Weights of a small multi-label audio tagger: trained on short read English sentences (LibriTTS-R).
Rows from block 5 of a small multi-label audio tagger, named by matrix and row number. Each number is 200 + 30 x the weight over its row's rms, rounded and kept within 0 to 999. All counts start at 0.
After each channel's rows are labels from the 100 clips, of 14848, where the channel reaches its highest value: "band" is the frequency band that holds the peak. Only what is clearly more common there than usual is listed. The data: short read English sentences (LibriTTS-R). In brackets: how many of the 100, against the usual share in percent.
# conv: 3x3 conv (model.blocks.5.conv.weight, 112x112x3x3, each kernel summed), inputs 0-111

conv.54,196,196,201,210,192,193,202,216,187,188,148,218,162,224,205,191,203,200,225,213,165,246,202,231,212,251,186,231,162,191,183,182,245,187,147,147,179,210,200,214,179,146,174,243,223,203,206,220,212,211,193,163,205,160,214,185,170,162,189,177,176,223,188,237,216,228,185,195,201,142,253,244,228,199,154,132,136,219,193,139,202,205,172,192,202,164,166,272,244,234,158,164,211,168,241,185,234,171,198,179,222,195,199,207,148,261,140,220,179,229,235,202
band: 500 to 1000 Hz (86 vs 12.5)

conv.1,177,167,219,195,192,196,230,177,205,198,203,202,243,250,191,204,280,192,205,199,203,209,181,175,153,208,211,185,204,201,157,226,200,199,201,159,193,180,191,195,184,144,207,174,156,133,229,222,178,188,176,218,173,260,171,148,173,173,139,196,260,183,252,277,235,193,227,178,181,186,183,206,185,185,182,215,143,234,206,171,204,175,208,238,234,182,168,208,210,202,204,167,191,208,189,231,194,189,132,233,245,206,178,244,191,250,134,148,236,175,196,192
band: 1000 to 2000 Hz (96 vs 18.8)

conv.74,186,237,260,191,182,167,181,220,204,160,235,183,191,157,188,269,205,215,202,152,200,169,224,193,250,180,288,230,179,198,201,187,218,193,202,211,186,124,184,225,214,168,230,174,157,200,152,170,178,209,199,197,201,186,193,196,197,254,224,161,171,200,199,173,208,185,226,229,186,248,206,249,217,216,153,186,204,223,185,208,195,214,234,225,234,243,178,202,149,193,235,263,216,235,212,236,205,105,179,194,148,192,204,181,177,206,218,230,168,190,211,154
band: 1000 to 2000 Hz (98 vs 18.8)

conv.103,179,205,156,194,196,216,228,217,200,214,148,229,191,195,209,122,262,176,203,228,243,211,259,184,258,170,224,151,238,191,152,193,178,201,167,243,189,181,145,159,111,184,211,222,223,225,171,234,203,196,224,165,176,176,190,206,186,211,199,182,219,234,203,165,228,161,164,189,204,139,194,156,194,165,236,218,162,194,230,255,192,238,205,195,194,216,232,164,214,166,224,174,227,211,172,210,190,206,151,155,150,176,201,223,227,191,202,247,197,183,222,195
band: 500 to 1000 Hz (97 vs 12.5)

conv.5,195,225,152,231,175,181,228,190,180,217,132,220,243,204,194,189,173,190,225,257,158,191,203,164,175,173,170,197,245,185,177,125,185,181,170,228,174,170,164,185,191,175,176,113,188,228,249,190,235,190,200,178,213,225,214,215,204,238,254,228,147,185,203,154,194,143,244,193,183,188,212,210,204,184,232,205,182,175,210,196,163,240,183,153,232,173,169,170,211,202,206,257,189,235,167,217,230,191,166,190,180,226,141,246,224,213,155,226,228,195,170,196
band: 1000 to 2000 Hz (99 vs 18.8)

conv.89,192,182,190,174,190,202,201,157,214,209,181,163,145,231,237,206,182,255,187,151,180,205,176,198,238,130,184,180,181,173,181,213,175,276,180,241,211,238,214,244,205,250,213,155,215,229,188,212,231,210,187,237,167,187,176,148,182,114,204,166,209,173,192,214,225,217,251,178,147,229,174,194,176,183,162,220,216,165,166,207,240,237,171,207,216,242,219,204,206,244,162,199,194,174,243,189,187,181,212,177,264,235,209,204,183,197,200,162,214,175,153,241
band: 1000 to 2000 Hz (96 vs 18.8)

conv.11,173,200,195,187,215,251,204,179,188,202,170,232,183,189,173,164,172,170,179,188,129,195,158,224,171,205,225,183,215,200,154,187,213,213,174,248,160,204,120,161,234,151,164,245,213,215,170,222,162,191,218,209,208,169,224,192,212,217,211,196,208,200,175,226,226,186,210,185,213,176,155,127,209,191,232,127,236,221,172,213,118,186,184,221,221,217,212,168,194,166,236,193,178,231,195,218,215,167,182,181,235,188,189,215,247,131,196,238,130,203,232,225
band: 500 to 1000 Hz (100 vs 12.5)

conv.40,235,220,181,222,186,244,204,201,204,220,154,210,187,148,187,199,226,190,241,161,202,210,133,170,121,211,236,220,186,137,170,220,202,185,190,244,150,190,184,180,248,185,187,247,184,118,206,189,244,173,220,179,184,254,195,232,230,216,178,162,172,168,177,208,226,198,176,183,187,189,175,188,229,182,232,198,145,212,204,239,234,194,175,139,186,195,183,187,217,267,171,172,189,182,196,283,221,236,192,179,222,201,200,198,214,199,252,209,178,168,192,211
band: 1000 to 2000 Hz (99 vs 18.8)

conv.10,187,208,187,242,181,241,261,223,214,197,165,176,228,199,258,228,209,217,192,218,232,202,212,205,187,177,170,243,171,206,173,240,182,204,225,232,154,183,205,194,212,195,189,151,278,220,198,212,211,198,193,209,205,189,235,149,150,240,237,224,155,162,218,192,182,137,187,168,218,202,186,160,170,164,189,202,169,185,214,241,203,223,116,188,198,181,166,220,160,198,240,197,237,155,137,207,161,188,146,273,190,210,230,196,151,187,231,190,196,197,189,174
band: 500 to 1000 Hz (71 vs 12.5)

conv.101,122,162,234,206,222,244,201,235,184,230,190,251,188,188,179,217,211,218,224,220,232,173,178,229,212,215,184,205,187,136,175,216,164,272,208,234,204,197,234,161,130,214,208,208,145,153,211,181,173,204,165,199,171,211,199,207,229,209,224,185,208,209,191,241,190,161,133,183,209,163,191,180,206,196,208,230,181,225,220,169,167,238,258,216,209,200,240,190,236,162,220,209,206,199,182,227,241,208,221,190,143,171,230,223,200,166,189,191,198,107,142,194
band: 1000 to 2000 Hz (100 vs 18.8)

conv.19,164,186,215,180,236,182,188,190,174,130,209,132,195,168,178,182,222,241,212,218,239,222,161,173,212,112,210,248,261,192,171,202,230,190,138,252,195,205,175,203,190,230,226,160,183,211,230,218,192,191,177,274,194,252,218,135,185,202,193,214,206,210,190,163,227,214,220,200,223,190,194,189,221,225,175,213,161,258,182,197,230,180,172,226,190,180,138,201,185,217,188,167,244,197,160,202,174,163,195,201,222,219,146,239,197,212,157,177,169,175,188,233
band: 1000 to 2000 Hz (76 vs 18.8)

conv.28,176,176,195,169,239,227,169,228,229,223,217,201,196,223,196,176,205,222,149,198,197,191,221,193,184,171,192,226,170,262,219,197,170,212,180,175,194,207,246,221,189,221,189,150,208,234,175,185,152,125,176,221,185,193,249,132,165,221,221,232,185,175,197,180,225,254,171,192,219,161,197,148,169,152,179,224,190,214,158,169,207,205,228,209,271,235,225,192,185,254,215,131,220,151,182,232,165,179,248,187,198,181,200,271,200,187,235,175,198,200,232,237
band: 1000 to 2000 Hz (72 vs 18.8)

conv.32,192,156,187,187,198,229,169,273,139,197,158,240,180,193,195,203,207,235,187,183,178,178,208,220,181,184,199,175,198,231,174,193,204,200,234,250,217,176,232,210,155,207,171,158,212,234,220,151,214,181,170,216,234,180,191,195,206,162,243,211,170,198,186,219,200,243,202,174,173,194,125,263,187,249,208,156,174,178,218,196,246,219,254,187,202,207,267,207,230,194,216,158,272,159,184,234,117,142,204,174,193,188,172,212,165,213,169,206,187,204,208,199
band: 1000 to 2000 Hz (56 vs 18.8); 250 to 500 Hz (42 vs 6.2)

conv.8,250,174,211,190,183,175,227,212,220,173,237,210,211,162,225,229,145,181,189,157,206,207,161,186,168,208,203,204,216,194,202,230,165,212,199,206,206,203,151,212,233,180,181,197,166,194,186,97,204,188,212,170,250,159,186,252,219,205,238,169,185,176,203,225,215,206,176,150,197,163,168,213,241,179,181,165,118,232,194,202,202,181,198,193,194,166,218,174,190,173,221,183,151,184,182,93,150,205,232,178,221,168,186,171,226,186,205,218,219,133,172,174
band: 1000 to 2000 Hz (67 vs 18.8)

conv.68,208,127,242,198,220,194,180,167,213,202,190,167,201,165,178,234,230,216,219,206,264,136,194,195,240,200,197,191,193,230,215,188,211,180,206,171,171,199,209,179,198,174,235,100,189,222,149,194,214,193,240,260,252,200,206,149,190,187,180,174,205,204,179,205,129,186,218,198,154,228,211,208,190,202,188,181,169,188,153,240,205,213,160,246,240,199,188,207,229,210,154,199,205,237,187,194,220,124,209,221,233,256,223,144,235,204,171,183,210,221,203,153
band: 500 to 1000 Hz (99 vs 12.5)

conv.3,160,198,235,206,164,205,217,194,217,206,189,257,170,164,223,222,218,150,228,213,193,201,200,193,179,305,164,248,167,157,180,217,208,203,218,207,190,188,192,221,260,190,172,214,156,187,170,131,195,211,254,156,181,194,187,215,195,206,224,156,145,173,173,188,210,188,139,219,202,164,166,171,223,209,190,201,215,218,205,219,240,234,175,186,172,245,197,174,231,227,262,172,193,210,179,177,156,251,163,161,215,158,173,198,229,170,243,223,187,167,229,210
band: 1000 to 2000 Hz (61 vs 18.8)

conv.64,243,238,184,171,214,180,236,201,212,205,156,208,186,157,182,203,257,212,245,192,191,156,173,212,172,251,186,210,266,181,183,257,221,243,164,209,199,169,194,224,195,248,121,150,167,184,219,230,251,185,181,164,199,196,279,220,199,203,165,208,159,208,227,187,173,165,223,196,154,196,226,174,222,208,177,247,206,194,155,189,161,186,220,170,123,207,189,229,237,235,169,199,218,233,174,182,220,187,191,196,185,185,148,203,155,236,203,181,203,187,182,201
band: 1000 to 2000 Hz (49 vs 18.8); 500 to 1000 Hz (39 vs 12.5)