config.yaml
model: "multi-label audio tagger"
depths: [3, 3, 3]
widths: [80, 112, 176]
lr: 0.003
eps: 1e-06
steps: 12300
batch_size: 256
epochs: 120.9
decay_fraction: 0.4
warmup_steps: 360
Rows from block 5 of a small multi-label audio tagger, named by matrix and row number. Each number is 50 + 12 x the weight over its row's rms, rounded and kept within 0 to 99. All counts start at 0.
After each channel's rows are labels from the 100 clips, of 14848, where the channel reaches its highest value: "band" is the frequency band that holds the peak. Only what is clearly more common there than usual is listed. The data: short read English sentences (LibriTTS-R).
# conv: 3x3 conv (model.blocks.5.conv.weight, 112x112x3x3, each kernel summed), inputs 0-111

conv.87:35 31 37 51 30 56 50 49 60 44 39 38 57 40 38 53 38 64 42 35 19 44 60 40 58 60 66 56 57 39 49 57 68 44 35 67 37 42 38 49 50 48 38 49 53 46 42 32 60 62 37 36 65 65 54 41 54 59 55 50 43 50 52 42 64 37 45 32 32 41 35 58 31 19 35 48 35 42 69 57 55 41 47 57 43 33 71 30 56 50 36 59 45 53 63 56 44 62 53 60 36 52 45 45 76 60 46 56 23 44 73 34
band: 1000 to 2000 Hz

conv.35:52 70 56 57 12 34 60 48 43 61 51 48 57 46 64 48 35 31 48 41 34 33 49 52 34 63 51 61 33 62 39 38 58 38 43 36 51 38 33 33 50 54 50 55 34 39 56 62 49 61 35 57 46 44 43 47 73 49 30 58 57 60 63 64 59 40 60 55 47 37 42 56 61 52 29 31 42 53 35 54 52 58 44 48 51 59 35 31 50 36 36 48 41 55 58 11 63 51 40 46 34 37 36 26 54 42 43 35 42 26 50 46
band: 4000 to 8000 Hz

conv.41:54 58 51 38 41 65 62 41 44 56 48 40 35 45 50 50 38 57 63 48 41 62 58 57 47 42 60 45 41 34 72 58 56 67 53 70 33 39 31 19 55 63 43 35 74 44 45 44 67 39 53 36 44 57 47 37 26 52 46 39 41 47 35 27 65 66 63 46 46 54 56 46 53 61 52 44 57 78 55 62 52 59 41 38 53 59 22 68 37 44 39 53 68 45 52 45 27 33 49 68 57 29 74 59 49 37 55 62 55 51 56 66
band: 250 to 500 Hz

conv.25:65 50 41 40 64 60 42 55 36 53 50 65 41 27 33 48 39 64 57 54 56 62 70 37 71 54 62 41 40 45 46 35 48 53 41 73 35 37 56 40 32 50 55 28 66 44 67 52 59 58 54 41 42 64 60 71 41 43 36 64 66 25 45 47 37 40 57 60 45 53 59 46 56 74 49 44 62 49 63 18 55 61 51 36 25 46 40 56 31 37 44 62 45 79 45 60 57 44 44 45 68 37 60 35 46 54 61 57 40 58 61 41
band: 2000 to 4000 Hz; 500 to 1000 Hz

conv.98:44 52 40 44 46 63 57 50 48 25 57 61 49 49 45 41 52 51 47 62 48 67 52 43 49 20 50 20 42 43 37 27 55 72 39 36 50 49 34 47 41 36 42 38 38 51 47 71 38 10 38 46 52 47 46 30 25 52 55 44 50 39 38 53 69 48 66 38 39 29 72 60 49 41 56 56 42 47 60 30 55 41 41 56 47 51 47 48 56 63 48 40 62 26 36 53 36 22 48 42 54 50 36 60 40 57 42 67 48 51 51 67
band: 4000 to 8000 Hz

conv.16:63 35 55 49 51 55 57 57 55 26 57 47 60 31 41 41 48 57 69 31 56 38 70 51 49 36 53 52 37 54 51 50 54 50 36 45 45 16 54 49 53 45 34 24 76 42 58 46 46 56 52 63 64 47 29 46 25 52 63 37 53 30 45 41 46 43 66 71 56 30 38 71 43 48 53 54 47 57 41 33 48 53 47 49 54 47 69 31 54 57 48 45 29 51 49 53 46 25 33 62 58 46 44 42 45 49 16 61 46 54 73 35
band: 500 to 1000 Hz

conv.15:50 41 50 48 31 35 57 40 63 47 40 42 50 63 61 52 46 42 40 48 28 48 73 42 55 36 29 36 60 56 51 64 64 35 65 35 59 35 47 44 49 60 40 36 51 53 52 54 37 41 58 47 47 50 68 59 42 59 48 58 30 27 43 33 41 37 48 64 36 49 48 55 35 43 70 59 41 49 59 45 35 61 69 37 57 59 62 34 44 68 42 44 44 46 46 44 32 27 16 45 35 41 20 35 47 37 65 51 69 30 43 57
band: 0 to 250 Hz

conv.75:51 49 38 60 30 54 32 62 39 52 65 40 60 66 76 38 38 46 38 55 54 58 66 57 50 70 56 48 47 52 53 52 46 61 39 42 43 25 48 42 69 47 55 21 55 53 50 52 59 32 32 52 42 56 83 62 32 60 58 41 24 58 36 53 57 43 45 46 54 52 41 57 51 57 48 62 54 55 60 25 65 34 62 46 59 54 47 32 49 49 35 35 71 42 61 32 45 39 46 55 21 23 52 48 51 52 75 57 50 44 55 41
band: 2000 to 4000 Hz

conv.29:35 58 39 58 52 66 35 45 47 50 71 34 57 41 55 28 54 56 69 49 51 47 49 86 47 43 19 64 71 62 59 74 54 48 48 45 32 37 37 38 55 49 55 46 65 80 34 63 56 61 35 49 62 43 56 42 51 44 52 48 49 41 31 51 58 54 53 37 53 18 44 53 43 43 50 41 67 54 49 44 39 42 55 35 33 52 45 64 54 47 46 35 65 44 80 43 59 63 47 51 43 45 49 34 68 38 49 50 28 56 44 45
band: 250 to 500 Hz; 500 to 1000 Hz

conv.23:57 36 70 43 39 41 61 45 52 65 43 55 39 63 67 47 32 73 53 44 54 48 49 54 40 35 45 65 61 62 54 58 35 45 54 63 24 33 56 77 51 48 59 42 58 44 62 30 69 37 50 54 63 56 53 47 43 56 49 62 57 45 68 63 42 42 46 36 36 49 28 49 48 55 59 59 50 85 21 41 46 52 38 57 44 74 25 56 30 49 49 55 52 59 42 62 30 46 57 55 47 61 29 63 39 46 43 66 61 72 52 50
band: 250 to 500 Hz; 0 to 250 Hz

conv.26:34 56 30 43 61 67 30 39 68 49 48 38 56 50 26 57 60 47 50 57 48 50 43 36 60 68 53 65 55 53 41 69 49 35 36 55 35 61 56 47 54 57 41 28 47 48 58 76 55 47 28 73 57 59 41 42 56 70 55 63 53 47 45 62 68 49 30 37 54 26 50 50 37 54 43 44 32 28 63 30 55 49 43 57 40 45 58 51 47 48 47 44 40 53 64 50 46 62 44 56 67 40 43 28 36 81 58 49 27 54 52 22
band: 500 to 1000 Hz

conv.12:39 45 39 44 45 53 41 54 63 40 60 38 42 44 58 59 39 34 55 63 35 40 42 61 52 55 62 47 58 83 49 44 67 49 56 32 47 36 53 47 46 49 38 27 66 57 65 70 32 53 15 53 74 64 70 37 41 41 24 71 46 49 47 54 64 63 51 43 29 59 73 60 54 47 40 37 50 58 33 33 48 41 45 54 49 41 58 55 50 59 32 49 34 28 52 35 58 51 64 50 37 45 45 42 63 51 27 35 46 47 45 58
band: 250 to 500 Hz

conv.78:41 39 54 48 39 70 56 56 68 49 52 45 26 54 53 55 55 30 30 42 26 58 55 49 54 64 65 46 66 46 42 52 57 51 59 51 44 42 54 48 53 52 43 47 59 51 48 61 32 41 53 60 63 09 59 42 48 43 43 68 28 57 51 59 57 47 28 52 37 49 36 24 29 16 34 35 42 53 42 79 44 43 48 57 47 57 57 37 58 43 54 36 38 66 50 44 34 62 61 55 50 27 35 70 52 48 47 36 59 36 51 49
band: 2000 to 4000 Hz; 1000 to 2000 Hz

conv.70:65 75 65 67 45 50 47 79 52 31 49 57 36 52 53 40 73 62 32 44 70 60 57 32 57 39 26 60 53 45 49 34 51 36 50 38 44 58 47 50 44 37 39 24 65 47 40 58 73 51 44 53 27 56 52 38 52 43 61 27 43 40 49 30 35 73 43 61 52 43 42 74 54 58 61 43 38 65 49 48 56 52 72 58 36 64 71 44 42 52 59 27 55 58 43 56 58 39 40 39 45 56 47 59 45 60 33 49 61 56 46 59
band: 250 to 500 Hz

conv.76:45 59 50 66 34 28 64 46 45 62 30 53 45 54 47 52 66 28 55 52 29 61 44 51 50 58 55 53 60 29 73 34 58 72 55 47 71 55 28 49 56 62 53 63 66 61 57 39 56 47 55 47 56 22 78 51 52 38 48 48 26 56 33 48 42 46 59 63 43 38 58 58 53 17 51 58 45 41 60 71 43 34 45 35 43 63 52 57 54 50 46 38 36 38 34 37 36 62 51 35 54 50 30 32 61 51 51 69 48 44 59 60
band: 250 to 500 Hz

conv.62:65 50 42 25 49 47 47 67 55 56 51 48 36 60 61 26 49 52 46 57 32 35 82 71 64 44 38 39 55 40 53 39 42 72 59 57 46 84 59 63 56 32 41 35 52 54 51 45 47 36 49 43 50 43 65 40 46 51 59 47 46 33 34 61 38 48 61 37 40 40 45 35 41 45 28 45 26 62 69 50 50 61 47 54 32 43 57 47 50 46 35 43 56 42 29 53 32 30 50 32 65 44 47 51 47 59 70 51 69 61 63 42
band: 2000 to 4000 Hz

conv.39:34 44 64 56 24 39 49 41 54 56 43 56 57 60 43 57 68 38 42 55 31 57 69 41 60 59 39 58 45 64 58 56 30 34 32 48 59 47 26 23 52 36 43 61 54 62 23 46 32 47 58 66 43 37 41 51 68 49 47 38 47 44 18 49 78 44 62 44 31 55 51 51 58 37 38 47 48 41 73 55 48 37 62 59 60 43 45 36 52 62 41 38 58 35 50 44 55 53 36 45 51 52 26 50 64 42 61 75 59 64 56 63
band: 500 to 1000 Hz

conv.37:49 69 17 47 26 56 50 54 47 58 47 51 28 61 43 33 42 39 51 45 51 46 57 59 33 67 55 35 48 42 42 27 49 40 49 72 50 65 49 46 56 51 63 54 17 64 62 45 53 57 44 52 45 49 63 49 58 35 51 47 59 51 47 44 50 64 48 67 65 35 38 51 66 44 30 31 27 46 13 51 59 46 60 55 56 50 62 48 49 57 33 46 69 63 56 25 49 59 61 30 62 49 48 54 48 53 50 36 24 57 36 50
band: 500 to 1000 Hz

conv.97:58 56 28 62 57 53 47 35 52 53 39 47 55 36 55 44 44 42 40 52 49 63 34 51 36 57 34 47 15 33 55 47 55 51 47 56 44 63 69 53 38 55 18 68 32 57 39 45 70 46 65 53 51 56 30 26 54 65 48 36 56 51 57 50 41 52 37 55 49 45 67 68 53 40 65 45 13 58 47 67 50 53 58 39 47 58 42 25 46 39 54 44 31 40 51 58 60 48 71 57 62 68 40 41 44 40 56 54 44 43 22 58
band: 1000 to 2000 Hz

conv.61:28 50 80 21 58 37 36 40 51 36 44 38 41 48 66 51 56 45 53 33 54 46 66 68 40 40 73 62 45 52 50 59 45 44 51 38 38 44 53 58 49 45 48 62 76 35 45 62 45 36 52 36 48 57 49 17 10 26 52 58 45 27 47 31 61 54 53 50 44 52 55 47 47 32 48 51 41 54 37 28 71 47 47 57 54 35 37 62 51 59 53 47 33 63 58 53 59 41 50 59 66 55 37 46 52 62 51 34 36 48 52 54
band: 250 to 500 Hz

conv.79:62 34 57 52 60 60 41 59 68 64 59 45 49 38 66 56 33 43 58 49 31 34 51 43 36 45 30 49 71 40 36 51 64 39 49 47 40 44 36 45 35 51 38 47 43 70 42 70 80 44 40 62 54 51 37 51 68 67 30 56 42 59 63 74 53 62 53 53 46 45 37 40 26 46 46 32 49 58 38 65 39 54 65 27 46 72 56 32 37 45 45 38 26 54 56 37 65 49 44 49 43 46 46 29 46 34 51 48 37 36 35 58
band: 0 to 250 Hz

conv.93:53 33 38 49 38 48 34 46 64 51 45 56 42 62 68 65 41 40 29 51 59 53 37 59 42 38 39 26 52 59 49 43 46 32 44 42 65 61 51 64 50 34 46 73 49 47 40 46 37 31 76 46 45 54 52 65 51 56 52 45 50 32 34 56 55 64 55 51 36 51 40 47 41 36 73 33 51 49 47 41 18 40 46 62 59 74 59 24 35 40 16 56 64 54 56 43 43 64 61 35 53 44 43 55 75 49 52 50 36 47 69 42
band: 2000 to 4000 Hz; 250 to 500 Hz

conv.42:39 24 51 50 65 50 35 63 69 43 61 65 51 63 42 42 50 40 49 50 63 53 64 43 50 77 56 76 53 55 39 36 75 54 61 46 46 31 32 40 44 50 46 25 33 40 49 55 40 59 23 40 52 61 48 67 48 56 44 49 47 34 56 53 73 48 49 54 46 45 27 52 46 38 54 35 57 32 54 30 60 61 60 43 76 53 43 55 55 34 59 62 50 63 50 54 44 57 50 48 54 44 38 54 42 64 42 46 56 30 48 10
band: 4000 to 8000 Hz

conv.46:62 63 45 30 37 48 39 53 62 44 50 50 44 41 51 33 42 43 49 52 18 40 37 46 49 58 62 56 58 52 52 40 78 66 46 39 60 55 49 49 55 47 36 06 41 44 42 50 55 68 57 51 35 47 46 37 36 46 56 51 48 44 48 64 48 52 55 38 40 42 45 40 87 47 35 53 35 63 60 36 52 42 54 38 33 26 61 43 73 56 24 48 53 55 46 49 57 31 54 40 37 55 48 40 52 62 34 61 27 44 60 32
band: 250 to 500 Hz

conv.95:81 55 69 58 36 38 51 35 36 59 47 61 44 47 52 59 77 52 78 46 45 43 68 53 56 48 59 33 49 38 50 38 29 38 59 48 53 47 45 44 32 29 74 53 47 47 45 40 50 58 69 44 41 27 37 58 46 48 48 67 36 56 42 67 44 38 36 61 44 62 50 55 34 32 42 37 33 57 33 70 37 54 49 35 44 65 40 37 42 45 46 27 38 72 57 36 55 63 39 30 42 37 52 38 53 63 41 54 41 57 52 49
band: 0 to 250 Hz

conv.24:45 39 53 47 42 52 49 42 62 22 51 33 43 53 42 55 52 46 53 39 46 51 48 61 36 33 45 49 53 74 58 61 61 56 50 46 37 42 38 75 40 36 36 30 55 43 63 49 61 36 35 42 77 58 36 50 29 29 58 49 32 29 38 34 46 33 47 54 20 49 53 65 54 54 41 50 35 47 27 30 46 57 36 41 41 57 36 64 40 53 28 70 53 45 66 35 42 52 62 55 58 44 22 68 48 59 47 58 49 53 46 36
band: 2000 to 4000 Hz

conv.71:52 46 36 55 62 71 36 29 48 52 39 52 22 58 52 35 64 54 56 33 59 52 54 45 56 45 55 35 64 59 36 41 53 28 76 59 56 49 51 51 59 39 45 44 65 30 50 61 48 50 34 63 45 52 51 41 44 33 53 30 32 42 28 41 39 48 50 46 43 48 63 66 58 31 50 55 59 35 59 56 62 54 45 59 35 34 49 58 57 66 63 44 69 36 39 51 17 12 44 51 42 50 31 56 48 43 60 46 46 74 38 60
band: 2000 to 4000 Hz

conv.105:54 55 37 65 46 21 61 60 49 59 51 44 77 53 53 59 34 55 49 52 39 68 34 54 50 56 38 41 53 22 46 37 60 63 59 65 51 66 50 31 34 57 38 61 49 42 45 56 54 50 40 40 64 63 40 53 76 42 45 54 49 58 54 52 45 53 60 53 44 36 52 54 63 59 47 44 40 58 39 77 59 66 63 53 41 21 55 47 55 30 29 55 43 43 52 16 64 74 53 42 37 50 46 60 64 42 34 44 55 25 60 35
band: 4000 to 8000 Hz

conv.36:32 62 27 49 55 36 34 35 53 52 54 54 52 67 47 48 56 50 65 38 50 72 40 60 38 63 52 35 46 61 75 50 27 56 50 55 78 53 40 51 41 38 60 34 37 51 54 35 21 21 41 64 77 39 59 45 43 53 60 65 41 41 47 65 46 37 75 48 52 49 38 38 46 50 28 34 42 62 54 37 49 46 27 64 32 25 31 52 49 39 50 58 46 34 53 46 42 46 59 53 49 42 63 57 52 53 52 58 62 47 49 60
band: 2000 to 4000 Hz

conv.85:66 65 27 61 19 58 48 18 48 40 70 31 48 43 52 45 48 29 59 44 57 54 53 41 46 48 45 41 63 48 56 30 29 72 46 57 58 49 46 46 41 56 59 68 54 69 56 55 51 38 58 45 49 40 61 52 66 63 58 47 39 53 51 53 32 42 70 56 42 39 57 28 67 63 50 31 32 53 48 56 43 41 37 47 51 39 44 35 21 33 32 60 33 49 68 39 43 69 41 48 53 39 52 62 67 34 63 55 44 40 59 46
band: 250 to 500 Hz

conv.100:33 57 69 85 30 48 52 45 41 45 52 55 46 43 48 38 34 64 28 32 52 48 54 67 42 55 46 71 36 58 64 58 38 51 69 63 35 44 41 29 61 67 36 60 40 57 38 24 39 51 57 60 62 47 56 37 55 39 67 27 44 48 37 45 36 56 45 38 54 46 58 79 40 56 25 48 54 55 40 65 67 58 57 53 49 55 58 48 22 45 52 40 55 38 43 40 49 43 49 54 32 44 70 44 45 36 57 60 51 40 38 59
band: 1000 to 2000 Hz

conv.44:69 29 53 59 47 35 49 34 49 46 46 32 67 44 64 53 51 42 62 53 52 52 30 53 32 41 43 31 48 55 67 44 17 61 65 49 49 56 34 66 48 46 42 53 68 68 63 45 42 45 28 63 39 68 52 47 27 62 55 39 43 48 49 31 51 54 49 43 47 53 45 60 53 56 69 46 51 55 40 18 68 33 50 58 32 28 47 40 62 61 48 39 64 31 70 45 55 42 51 45 63 54 32 53 48 53 42 36 47 71 63 28
band: 2000 to 4000 Hz

conv.21:42 53 46 54 36 51 60 60 40 37 45 59 53 54 32 36 67 51 42 46 40 77 48 42 59 46 37 41 50 34 30 44 51 54 40 45 71 63 48 44 67 49 54 38 47 69 58 53 33 54 54 45 66 56 74 44 48 57 66 52 29 51 45 40 28 63 40 11 20 38 54 70 50 57 44 51 37 28 37 42 41 56 45 60 27 44 38 53 55 57 54 39 46 30 51 38 29 61 39 57 71 59 35 63 64 52 58 56 59 42 46 46
band: 2000 to 4000 Hz; 1000 to 2000 Hz

conv.30:31 61 30 59 26 28 60 32 26 37 44 36 55 46 56 38 36 37 58 59 63 60 47 52 41 56 40 50 25 36 45 55 44 69 52 50 50 66 50 39 55 50 51 59 58 64 29 51 62 44 46 53 32 53 36 58 53 36 53 38 47 63 19 56 53 40 54 58 52 37 58 58 66 53 54 44 37 60 60 80 56 39 37 34 57 66 54 61 80 66 46 48 66 40 53 58 39 51 39 45 47 62 57 46 66 33 43 67 50 28 44 42
band: 500 to 1000 Hz

conv.17:38 72 35 51 53 61 55 40 49 41 51 65 21 37 34 36 48 49 49 52 50 43 79 39 47 71 38 60 32 74 44 31 62 41 44 55 45 49 36 54 33 43 31 52 54 57 61 59 40 46 55 41 44 40 38 52 60 47 60 68 68 54 46 39 68 55 26 37 79 20 44 41 61 54 44 48 37 61 46 63 57 38 49 22 42 43 69 40 46 34 50 41 33 55 38 37 45 49 57 54 64 48 56 45 53 55 50 55 29 49 35 54
band: 4000 to 8000 Hz

conv.65:55 47 57 58 64 48 41 42 59 64 55 55 72 38 63 54 45 40 39 41 37 45 45 34 38 57 42 37 42 17 41 29 42 46 46 42 54 44 41 62 59 67 34 63 48 49 51 50 62 62 35 58 32 63 44 65 67 52 39 33 43 54 56 73 60 44 15 50 39 47 49 32 63 49 68 50 36 41 55 60 34 68 65 52 61 53 49 42 39 34 55 46 29 49 43 22 58 48 33 79 32 63 36 47 58 51 53 42 61 51 53 60
band: 1000 to 2000 Hz